Weights of a small multi-label image tagger: 64-pixel images, arch resnet.
Rows from block 13 of a small multi-label image tagger, named by matrix and row number. Rows with one number belong to one channel. Each number is 128 + 24 x the weight over its row's rms, rounded and kept within 0 to 255. All counts start at 0. Numbers have three digits each. After the name is the row's rms in percent of the matrix's.
After each channel's rows are labels from the 100 images, of 14976, where the channel reaches its highest value: "responds to" is what is common among them. Only what is clearly more common there than usual is listed. The data: regions of photos with short descriptions (Visual Genome). In brackets: how many of the 100.
# convs0: first 3x3 conv, stride 2 (model.blocks.13.convs.0.weight, 320x160x3x3, each kernel summed), inputs 0-159
# convs1: second 3x3 conv (model.blocks.13.convs.1.weight, 320x320x3x3, transposed, each kernel summed), outputs 0-159

convs0.161 081:117132121114126142129130107165087123117128114220123085127120120133121125113125134085120077137130146154149152099129138136084150150120124098051120108110154124143139127097135122130122162134100092133131140137120159107126118123136114140129119145140156090149107218145140142117118140133102107142135111114128105132098134125128121137125128126126161101077121132130151113128123131129175128127134114139210135146125065138123217077118119152114113107117110122126151167137135124133141131137143144
convs1.161 066:080138116121075132117143130178124096161130101153132124126117160121139115145124125116126126112080122115109136077113170138114134134120095115127169110115098131126137124140117149129137147143090165148103131160134136147112137091143120095096074141125124140117123158122125105120120120130166118128115151086169155130125106126128112152157132128138133143122194128120089143123095154103142144166133150143111145139119149099177130159103108120154174155119118148132127188109103126135134151169120128
responds to: text has "man" (31)

convs0.301 099:119137129132123126130138124130122148117134127137141131126122118136112092120127133125116127123132077127124118133124109132190133103164146040129131127143124128106099127174102132125130127116134109125117120124130131100129105221124124166151107076151176089123136082133109009121126123120116105117129121149122129163084130112126069129130144096143145120124130137161127124129132147162074127130083132122110134186130125128074134134100097103130125130148129105119133122115169131125126130138117142
convs1.301 048:130112128136140131122132116144136120133119118125112103124144119121130135148107125119137101131121131119129130125135150111131146124093126123131133089109123130133131125136107138120134132128112145136141128126140115137124132129132140120125126139135129126132126124131186142138126134000122167150140134126105126135128142135129129131121129107089116128128128150122117105128103120135117080132154108137128118130124105128127126138161131138124113129124125129118132132122166120062114122156128157
responds to: text has "man" (34)

convs0.185 058:062131141123148146117126113139118110143119137151126130128136152121152138113136137099130180113076166110133135108117142200099129130156125125124137135150105133146113129106168115124126119183141145131128133119150103120110119099134134112137115051133102123134131154067091103134082141118144094135108135134113120101223122124155113122128125150115119074111148116130128118113115138106128108126133134115225128213119126135123135129133102136085126132098129115136137129141111126141152130122131128
convs1.185 027:165140051138130124131139105109131066146106132126120129109123133130142120134155122133133106134136138113112117134152141102123190125124125121126124103139108125133114152135123135112128128128125129143121126148072090127148115135095126120151127100125110116114109126142114134000127132110169128088102118131198138131123141176136110113153128144136128101132129104109125123139133122133131103095076087124143134146146117121118121113119137138121117117153126116131140120118148114123141114034124142
responds to: text has "man" (28)

convs0.309 074:185118138139146224121135129130160123117136136141200123137139118145120122104116140133110142138091153124117115151135114121126120128104129120151134152136117134129136141132132143136122110151133088122124113120136134138124102147138129108092119186133131145123123154121112060147148095129125104123153132132114120154094134115126125134118127137124125139161127118183127109126097129130085124133113132111118150133142167126063099123147103133108125119121122137148146173141000095134139122105138153
convs1.309 043:124109127098125164140045160175118139127128124110119119128131142130125132117109137090121107148129144134126131138121168126132146123123156143129134105122106116130122173177124136028126115114098115116078106144131113136105128114131121125145069109114126113136143121141128124125171128102114107129121118091118109116128162138110078145151117097078140087146084091128193171112121102136129107128133155121106064131116079148094134141157148131126132129116102115201057126135205100129161135162127145
responds to: text has "man" (26)

convs0.306 184:119159158136122117114126121131140118209127129159134127128120119129142144138133127131136111126205123127124130125134130108235120126112129104131134136122143255156115133124134128128126149150181119126128130127108129129126122125131125129132177127125112119127132112128137137131117105081115131137127136125129142110109137123130110124128129116116126243149133129112123122129132120123124119124108129120123130134129124128210122104145127121121129127126125071130114125157183129127127129119126125
convs1.306 236:150137130133108124132127121132148135153114138128132128128130128123126126118111146132116129132124129120128126130152127119113126141117123105180126122144117138123126133121138117180129127095172147136130127126124117128118141120145125126123161135137120174118141121132140136096130125110126137122104114126152128121051123130113120114136134151115120255135127127142075138127127125149124079132121121132129128215141126112104124139127131180118136129138131106122127142125134255117124164121140131
responds to: text has "train" (28)

convs0.234 061:135127115125150128063129128109126125117137121214137202143139113081116126150118138138127126119113128131092132126127125052145117090121136159132132114095086115139125122113125145130109135159127021130127119129197136122147134101146133103133144099164157159094124126137136110162172164128110140123149131122140138144106129075136155126152145133105138105105126147120129139125129129109113104126171108137098114105169154153121108112099104145134125141133145134134066149121108124138125131140143111
convs1.234 028:168146148127144117109139129115125107110072059129131131116032111084140146130142133115124063109087113134149118126137092127160122115105210130135110082116125109046163138170115140162125138137112140125185127174118120165096143149131134128100135086124107120127166140110129135129170059144136158113125114136118144128110120128130122142131116124119130112127179130099148134115138132152118144149150111138131167134140113196136078149161134115129132138145136112141129125136156117134061169156137148
responds to: text has "man" (26)

convs0.105 071:125124131111067145122134126141157142134188123121145044158121149113107105124126139126129112124114170133109112128109131124094126114117130140121149145116144126112121123134137144134124117134124160141113115128115137136125138125124097123128131091123128102113127174095107057150117128125149160147147132138140117135197127116122043125118136116112160139168150117108129124126129116151160121142132075157111091110083100128139102129166116120107135121134136140141138118187010123128129136109132138
convs1.105 041:134147110070129189132125122139131107125131160133127145125139132128137132156126141151125124134148171131114148120126110086142130121122138130113076129128085145127127122134162127122101156096142104130117124158130137120128141134112131180132115130121125117120133118124125136055124106124115126119123136112122125118138139135133128112132139158120154127118133255137128083125138140159133138122139220136123115100132133125136125117141142126130125113134123123127117120125126106107108071112130132
responds to: text has "man" (28)

convs0.73 057:120146097108100105117141124128104120101101150184129116136124106123166131129140106157094138134170137134137122114160132032120142120120128130123126098101143124179112139143107130137098117134112146109120133133151141167125142171130131125124124201116158152130162184163110159122101117150125140101127114139126112122030132110140153124136140134074156082058124121101128134136129110141093119124106141143143128134125113104070076135124119127140117127122108090119141107130133135124136115129102119
convs1.73 024:133124106134128134122140125127122173120131134097143137105160139121139148118136142154133141089097143105101132106144137131127096089115112131125130124115133172135160147143138122111156119112118120129099151153130182095127149120184124109150137131176099100139128138153097087142138119124102129172125125161146145129079154114125092168133121138125099124111194104119137135134140143197126136124138181130124138125160114101079136169126124120113124067123140128122127129151114121123134141116124100
responds to: text has "man" (32)