Rows from block 3 of a small multi-label image tagger, named by matrix and row number. Rows with one number belong to one channel. Each number is 50 + 10 x the weight over its row's rms, rounded and kept within 0 to 99. All counts start at 0.
After each channel's rows are labels from the 100 images, of 14976, where the channel reaches its highest value: "patch colour" is the nearest of a few named colours to the mean colour under the peak. Only what is clearly more common there than usual is listed. The data: regions of photos with short descriptions (Visual Genome). In brackets: how many of the 100.
# convs0: first 3x3 conv (model.blocks.3.convs.0.weight, 80x80x3x3, each kernel summed), inputs 0-79
# convs1: second 3x3 conv (model.blocks.3.convs.1.weight, 80x80x3x3, transposed, each kernel summed), outputs 0-79

convs0.69:51 51 48 49 49 86 48 50 15 47 48 49 51 52 60 52 52 61 30 84 55 48 51 50 56 51 50 57 50 63 53 48 52 51 51 48 52 50 59 53 58 49 78 51 60 55 50 55 56 77 50 47 50 53 37 47 48 49 48 64 49 50 51 56 67 50 40 41 50 56 50 50 71 56 54 48 48 50 54 48
convs1.69:40 40 44 50 49 64 41 41 53 51 52 41 52 59 49 52 51 71 33 51 47 53 49 48 42 55 56 47 45 48 65 52 51 37 59 63 63 54 53 50 64 52 32 40 52 70 47 40 51 55 54 36 47 52 48 46 58 39 38 58 52 38 51 47 26 47 53 39 47 07 70 51 37 36 44 43 44 52 43 46
patch colour: red (70)

convs0.43:49 50 47 49 48 49 50 51 54 51 47 51 54 96 50 50 50 47 53 49 46 61 50 51 48 55 62 50 50 89 45 49 49 49 50 53 49 48 52 52 52 49 46 46 68 50 50 55 53 76 47 50 48 53 79 52 50 50 50 48 50 50 62 44 46 62 74 52 50 51 45 50 81 52 52 48 50 50 54 55
convs1.43:62 49 51 55 57 57 60 59 51 47 95 50 59 28 52 46 49 51 50 58 51 52 52 54 50 49 60 50 48 40 49 99 39 49 54 47 55 50 46 45 46 51 51 52 49 49 48 60 50 37 53 51 43 47 45 50 50 41 48 49 46 45 67 49 50 48 49 48 51 51 50 80 49 52 50 49 46 49 48 58
patch colour: pink (36); white (25)

convs0.13:51 56 48 47 50 74 45 49 50 46 47 53 45 50 52 47 41 55 64 54 46 46 67 54 44 51 35 59 51 17 46 47 46 46 52 63 54 73 50 53 48 52 51 54 55 46 39 26 62 60 50 53 61 70 59 49 58 52 48 54 50 49 46 51 38 46 55 52 52 67 42 60 40 46 21 51 41 50 19 57
convs1.13:50 45 51 56 64 52 51 64 49 45 65 53 47 52 60 30 47 79 35 53 42 60 57 91 48 49 47 46 38 50 51 57 51 37 45 41 62 54 34 51 43 55 38 46 50 51 52 51 46 52 54 62 20 48 45 48 60 44 50 53 47 53 48 55 39 51 47 64 47 35 51 48 50 30 68 54 52 49 49 48
patch colour: red (70)

convs0.26:53 52 52 52 50 52 48 49 50 48 52 50 49 00 52 50 52 51 48 52 43 46 51 52 36 36 23 50 50 05 52 50 48 53 49 54 51 50 50 45 50 50 48 50 70 52 42 45 52 22 50 51 51 49 40 49 51 49 50 46 51 50 46 53 50 45 30 50 48 56 52 49 60 55 43 50 51 50 43 51
convs1.26:50 54 51 40 55 50 44 48 49 37 50 51 51 77 57 49 50 48 53 57 50 47 47 54 49 60 30 49 54 56 65 52 48 46 49 54 56 52 47 47 50 74 48 49 36 33 71 45 48 77 54 59 51 52 70 51 53 46 49 56 50 48 57 40 51 52 08 76 51 31 46 50 50 46 49 52 50 49 57 54
patch colour: red (25)

convs0.50:51 49 52 48 51 51 42 51 52 50 50 47 47 25 51 51 50 54 48 56 47 54 49 52 43 22 24 50 50 00 53 50 52 50 53 45 48 51 55 48 51 50 48 50 63 50 40 55 46 52 49 51 49 52 32 51 50 50 50 48 51 50 42 52 51 47 46 54 50 49 44 50 43 53 51 50 48 51 48 50
convs1.50:53 53 32 48 50 54 48 53 41 48 45 62 57 47 44 28 52 49 46 59 69 48 49 34 70 39 65 44 53 70 57 49 57 33 33 32 46 43 47 53 54 44 49 46 48 53 05 49 60 54 60 53 46 54 39 63 56 54 41 49 41 51 51 64 48 49 61 63 51 47 51 55 37 38 53 53 54 39 47 53
patch colour: red (51)

convs0.35:51 50 53 48 51 50 53 50 00 39 49 51 53 53 50 52 52 53 57 54 62 40 51 50 60 58 60 37 50 25 50 50 54 58 48 33 51 51 54 54 51 50 53 50 50 49 48 57 09 37 49 47 37 74 57 48 52 49 50 51 51 50 46 46 43 55 51 45 52 26 46 47 49 49 50 50 50 52 50 47
convs1.35:49 50 50 68 66 60 51 43 86 54 54 83 44 51 44 64 48 61 60 46 52 53 52 49 49 46 48 51 59 59 29 50 80 44 58 58 44 44 45 45 53 53 69 45 50 46 62 51 68 52 50 43 46 52 45 31 48 55 53 46 61 48 53 49 47 27 47 50 53 50 49 45 46 42 48 62 49 54 53 62
patch colour: red (40)