python train.py --crop_scale_min=0.7 --horizontal_flip=true --channel_attention="se" --init="trunc_normal_002" --residual_init="none" --optimizer="normuon" --nesterov=true --l1_shrink=0.01 --batch_size=64 --lr_schedule="linear"
Rows from block 3 of a small multi-label image tagger, named by matrix and row number. Rows with one number belong to one channel. Each number is 500 + 40 x the weight over its row's rms, rounded and kept within 0 to 999. All counts start at 0. Numbers have three digits each.
After each channel's rows are labels from the 100 images, of 14976, where the channel reaches its highest value: "patch colour" is the nearest of a few named colours to the mean colour under the peak. Only what is clearly more common there than usual is listed. The data: regions of photos with short descriptions (Visual Genome).
# convs0: first 3x3 conv (model.blocks.3.convs.0.weight, 80x80x3x3, each kernel summed), inputs 0-79
# convs1: second 3x3 conv (model.blocks.3.convs.1.weight, 80x80x3x3, transposed, each kernel summed), outputs 0-79

convs0.10:500498505498501485468513490529493506489533493500491495482490518495505509493494191497500462505482468490477483498517498459504508532482519519508504508471496497505500443503488495519500524507499539470500491490490516508502410547488500520480497494
convs1.10:534509516444502487483514540522430546477513536488499493489497456538477483512496678495478502558452499532497486516485487513506534515520524502494512447534499487495473497533473490517493512515513510486481508658489508495504641547445458458539500526
patch colour: pink

convs0.74:494496504504498470496500661490495462481561500496503502514478508549503515480485419501499449508504474496483511490498492557505498506456467493572539608305502495433439487500499497503512509500501498549459531444495518499501524508486497508508496504
convs1.74:492526472523508523508477503526500646504508485531473506502469630510487498472489489479581574494469616471500515495465468446483500608476505492501527489495493522444566448425467506509483551502510492494515475501514450480505478538492512466492582508
patch colour: pink

convs0.8:510495503501501483501503454489492502534421503493496501465524525512483529503400496489499509509502491476521514496505502517492502531495430543522480505495528504523483481495510495500370512500503489491506522580507515464490749515517495548499515494
convs1.8:494515496484506524499494490499499530489497491496543503487506524516495489510504504500500505495504488504505494493492500495528517542504167546507505503503485501504498494487493504506503521501479494507510505497486507504502499497499496524480553490
patch colour: white; pink

convs0.16:533495486497513535479505537546491526492459501505497491529468513496554508497453402517498351498501495567502465494508503503550496610494510501505514532514500501605590449493497498497500502503511519625506477524550533442523431569529512501499498515
convs1.16:520471504489501544493503492519531474456502499536494593285507476505485483511508520499514499521467485484484543495495488495413464505474509498484485501502505500449500494479532484486496494480520491386465510505506349497495475445478499504506464503
patch colour: red

convs0.64:499518496487499477724503493521501500501495500500500499368614513501477503499456520498501496454496485530505500500483494490485495495452375498501489499474489503496478516500491508507447477519510490503497505405497495518497525507506498471501564484
convs1.64:471507489499481480576477503680508489478502495539544500425445504507505485456505486601491481639503483503526512491524493441524515514498463518492516506512498497444510492505502504641458506545479494490494487502489506482495489486499448469476476531
patch colour: green

convs0.67:501540500509504603514512470502502495505498506504505558502510487501565503511492449502500462543494525555488509516590511485677517534581535503501503548514509503562582499501581506497518495500501510575505493460518581504528403519541502522498491503
convs1.67:498501497502544507283508490506496497484505515487508638403498502508508502468504527487511499496469472458484505613494481497510501465487508542477501504503550476460485498507512496495440505476505491382503506507487475478518502482490499473497489506
patch colour: red

convs0.56:502501497494499483502505438502493498526544495497500511493405462518504516481495345486498248546497510495472511492506506442501505483483488513506465525568502500527501490488500503494542533498529504489477488486498494491499504496483509478491469494
convs1.56:512506503455477496488500500489479517499496516481515510508507593492502495522454580465520530494494499516555433491510510736498516496520483538469572454473496491503469400490497498516508534467482496498464499463490497502496443562512507474505494550
patch colour: white

convs0.51:499495527496500497535504499497498505491336508499499512487489603662502513536509540485497345547499496518497476489499543490523499506496434522518473507546513503509480518496501509499513505500539548493516499441498545501499405492512512500508487504
convs1.51:491500451425462507529542505522460512485583451508480486491515474500558504498471497454507704540437496494488464502494472450533539494522513476651517486508489501510538503496478505528523553502493537491502523526504453509495484538477497502509554504
patch colour: black

convs0.27:499500495501499490499502516485507489498545491461497320601497511485502496488434540414499409498503493504505577504524475460517500491500530504511466517501500498489507494496500501516485488504493561447480519529500471477542388358496498481494510457
convs1.27:482479490496504548489521497593498489480497474500545472503540496505501525499506500500494499523524460496496491506495494490495477475500497492503510550497519506526521490472487492526498558502494511800452489506493485463498492518480494517517491489
patch colour: red

convs0.62:500473469494503469499503446486485484514403497502500508485500622479500489478537317477501390507502503491477410486505493506473496516456488493404550475529496496472462444501478479517452478496474475480518535455508451504502448521517486500465522479
convs1.62:450472686489462472452556557484470586487507481515503419506509464527480497533535518564525545488465486527510492467518515488520416506482505502414508517499479536542481491532496484555573448546485530475426538478506510497500484470492516482481480532
patch colour: white

convs0.11:499510475500500503497498357500501327482524501500498506503536436493504500485492413516498515513498536505516507479497607529513504511549473506481480402567495499487541612503498501495516491499573524495502508526501493468501559493548496499500481480
convs1.11:500532478514495476494561494477514509455480483498441513493528493468501475581480440467515520569463471506515508408522486443479520510486503509503456624513508482517659507495521471500536496497466510483464491486512510496515396497513483511631492477
patch colour: red

convs0.47:499409543485491491542508509482507505510514448493491495343569476491474487480469547475503441572502502520429521497440505513494505407478383501471483496489480505529539501488520512494478473486488499512504515360505530535491434528494497476496535508
convs1.47:441617418454494491458508464703501483474514492520514465489494530496472473502480466541502487664489483484580490533482491488491477506490510526477498514488450495495493507539538502519477500496483493507508466493491486493477495523478480511491506498
patch colour: green

convs0.17:495487457501500495470496511514496504482463507495498496517457624510499505445432436512499289520500505504495550456499501478485503489474474529558474500409503500450518432484497503505508462507498580536488496481505482519488410516483538503495484491
convs1.17:481502495500503496469568510516468528512502494509511486506509506503507466536502509487503685473495615496536497492478488502511436488499500491503497503523481526504489493500531503512470732494498500496445511475492488511507496502497501489499507504
patch colour: pink

convs0.60:499491532504499483538501481527502499508476495497497505516400482459509506501628295496494442476501497495500515425497507483489501503416439485483485498472499498560504584495500501506504495500459471477471495462502482516503603502516489525502541502
convs1.60:489480521465497486494490538493460507493427514497490486504471491462468521485491512586501505523507506571572524486516584516495534490514502565503554445471486507518473481489487497496540506525477601496516479512497514493494728492491528500547498542
patch colour: white