From a checkpoint of a small multi-label image tagger.
Model: activation leaky_relu, depths [4, 9, 4].
Data: 203450 training examples, 1.4 epochs.
Rows from block 3 of a small multi-label image tagger, named by matrix and row number. Rows with one number belong to one channel. Each number is 500 + 50 x the weight over its row's rms, rounded and kept within 0 to 999. All counts start at 0. Numbers have three digits each.
Before each channel's rows are labels from the 100 images, of 14976, where the channel reaches its highest value: "patch colour" is the nearest of a few named colours to the mean colour under the peak. Only what is clearly more common there than usual is listed. The data: regions of photos with short descriptions (Visual Genome). In brackets: how many of the 100.
# convs0: first 3x3 conv (model.blocks.3.convs.0.weight, 80x80x3x3, each kernel summed), inputs 0-79
# convs1: second 3x3 conv (model.blocks.3.convs.1.weight, 80x80x3x3, transposed, each kernel summed), outputs 0-79

patch colour: pink (34)
convs0.42:494481616509500508507511491499501550510543557501501507517478351408485505516580568513504288508499511504460607490504600572510510498512517508530473510647500498490492437501509516501501494501526581547500394460499500476496439533487494490433481511
convs1.42:492496448510497510470507492502499563518587467497511505482562579508532488513412510518515812533476488499501401487482455417496522494518499488546528537537505518492569479500502509504478520468402500502496500573519494508492488499528494490579586493

patch colour: pink (27)
convs0.76:498498495513497515500504500497486447438452497491499500452442496479499495452458507474497273510493497479483477478464497467502510461513532492407543522740500496490495625505497502554508493509489484525496569581517466502490609514515486517534571500
convs1.76:505544507483486507498540500511518495506487452481471501491533553440452454511492522513521503514563550526534421538512510494486497510440486626460501506247491501490515476450492458514516350493507477487560499421678540517473504494532500490546494488

patch colour: orange (60)
convs0.58:511498517497503479533503515502505503486588502501500507488460491532488516477520501476502523536504503500495569485504474494498508471702342508497429491479505501687473474499503520507495512509504469413495518363513475637504498495639504470499481496
convs1.58:490664485465479544558566497479489503560509458502497469544469494486528529460546505519493479495481435495514512657514546493521512495764504491503515494523481432485508508510492451498501545490511476496603505512500572489479459502585475508516568509

patch colour: red (57)
convs0.3:500501488503504505492498503515466534489516500517505514599476519476497495459465470506502426501505499455512473508501498490389501564470504503430563534529497508442518492494460503494453513500492493758503484558545602482474490726469501487498510516
convs1.3:502466510494471546504521473488498491442514481615454540264498494505529502518509481489501499525511491492522511505426499469327498415365503479522490478503479609428487512509530509521478484501509498386519511482582425504480494463503509449496482507

patch colour: blue (25)
convs0.6:513505525608488423497509521511519500567537541501480522467633510502514499627510489505507484553501499551484525512496518504612549527497511498502567517517504513475520503603508524549747491500513506605493533502595504498505574501496502495504552558
convs1.6:464488404491507584416468513493699459515522473511569512536497508528522465419536516480515494511499498497505534564490503478611502494479509482497486482519550395503485498577491485392654535478497403453458475534472429495529505496492393544487496530

patch colour: pink (30)
convs0.63:501497498497503511471498422518494502510544512487510500504506281469503498479385429515501263519485502519505672508520508564514494484524490501403523501479510504493537482506485498500497518495585559511473471489505508506492551502466499509510492498
convs1.63:397507440504528496443463490509494546502576478516537522481619732467539461477491549517537552545554498510491366492482508476509612467505493462545494490517527486486454499483584473506499656473483523501534523527445463541489498488511526533497493491

patch colour: brown (64)
convs0.18:497510494497497484516502581485500472465543478495499453566585485542504500475296608517499293498496479525517460502510498506479499478508389494531441510565505513521491447507505491507479562491490458514531489551501342478501404527530504487501500505
convs1.18:486427498486504519499688495503455516409484457520481493514521484489475661584493505357521533504522479557457521515522395487560513507497502499526508585486502493512514484347568432500509545457468519473465503495472544509540445486496505590507462497

patch colour: black (54)
convs0.44:497477504492500510510497546493501463507416501511498492502451764467482498530649481493497534489501507479479344487493500468472492507498457494295502509513495499509540443507492499474498522489491591498498512525503521510504510512495490464514479492
convs1.44:496472512572497514496450500495514563474525325492488506496518476423542496404478453505545637504483497497606428509449487456498450533489504500642490517538472508503557506516479507504489512583442501499459523387513507507463418496557517575635511490

patch colour: grey (62)
convs0.14:497493504501496494523498557501500507512413506502508506561483430507496530509339529516501460452505625495445423481482507415499495484492547526491522507595493505466482221496498481502471506499470517504478536501505506539504414500522498509592485514
convs1.14:506536516527502493479522511493505499541493410498476494498510507493514489502478498527498524509497494498509494476495499500496528517498579472479512441443482498496472865544476521492545475511522501499494650504505498512506501506503508446468494485

patch colour: brown (59)
convs0.61:488476514499491367510497579506500500524450508496500510540487519480488494508500505290499505426492470500480453464480505446497505611513454444503388488513490477406465471497503497502463504505499417368425500368422508513499474601531460495496503482
convs1.61:415510496504505584498470396465441506490458504471616514583535490495486478410510500533462493505470527469509468480556443524523544486491431614516478514483391481660510511538514525461442499495450521577515480516453603484578503525490598618467495479

patch colour: brown (61)
convs0.33:488492498490455463451403512487509497501546492481499456569563553511496394499484582478510564445493494515495627487500501693494495360386520461501524500495495507496499492494500466494432430500477456390512506593496512534466476527480617497492509484
convs1.33:479508486520516455520492442494481496494490453475508504478503461510483489502490511528498465556491506571509493495512487496489519509481456501504478516484422501634470488463491464554517493461492648533496490493479510509610506488479820519506505492

patch colour: black (42)
convs0.29:504511503501496487558501418487504504503280491496495471456480430424502509401410393478503381423489485508475427388524475435504502447469500531461466496553517503463431439492501488515495497502493503579492383444504472480503547490434495528493499487
convs1.29:443473530530500499496541563492462527464530498505499355512527485452511506490521509479522625510512528490513517559490485455548476522493481476800478560531447505554472466517464487581483541549498439498476542505490493503508494477487514545500508576

patch colour: black (51)
convs0.1:504491452510501477507490417496492529481443499495498503482460349372500561490294297523502411484503488503499649475506498530510510538488472516493450499425520503505497474494507490499483463503522502470491504518500480485493446501512495566491507503
convs1.1:433510575444521491510588619479489484474521570491459491498508494638499561466553634419475574505494472538522485535519511416525503490496494459631436497518455498503477555474494502532477607488487316504533555495476471475505486501460484503515507518

patch colour: red (72)
convs0.30:504508495498500498489498526501491511501497509562497553556462495493498525502484464508502438498494496480503483504515497499498496635413532506498548493496496525459515490518500493502498500501502513662511490546514524492490176610505511486499503531
convs1.30:500497506494529503517491482506545494485502500524500544374484470506542512492489448491498497489498492480478498529290495493456514303425503462483511496496494557425501533506484503493483502507520495300510508504611522489506477391511508505509496518

patch colour: orange (44)
convs0.12:503500494505509244477500563505492495493378490501506463465623523493432508500513533396503558464496504495503540505496474543498528500624447523503414457459500501631453504484500512494502523501503559482484510471513584477495524482575515485498478507
convs1.12:511513492493508495528508405495466502527517540477508491554513487500564592460531492550485480514472533493497508509512497504562478362690493504502472522512501457660509500481507355511517428498468548513486498500393508511479490467605513591503499406

patch colour: red (25)
convs0.54:630497492515497470466497530494519507493482499472505488495493536482491485467465300507491534493500498457480508414562494541466499477460500498522514551560503494470514454520503497491475511502433458547474574775488434496520470523484508539436492507
convs1.54:495483520512403519517492544484496535504507501523482601469448522505514474482548568444451488455501510493495507485492515500481476632397347514488513426480463493502449466518512509512478494523489469516494488410742445488495506589480483474478585492

patch colour: pink (41)
convs0.31:498493531510498516492502560484484382496554501503504487509446649467498521489559640524500516462520535491473414486472493519515489524473422493370566429651490492450557429496486505477541497503401495495507564632497550482497446481499511491501576497
convs1.31:485485534587481510487541505506488510466501353506447488491513500493528479515474471558503815453471513488527516464504465403519494531499509487512484498450493484493484531409505494515521513502521529477545515491558521505502470498518512387499549490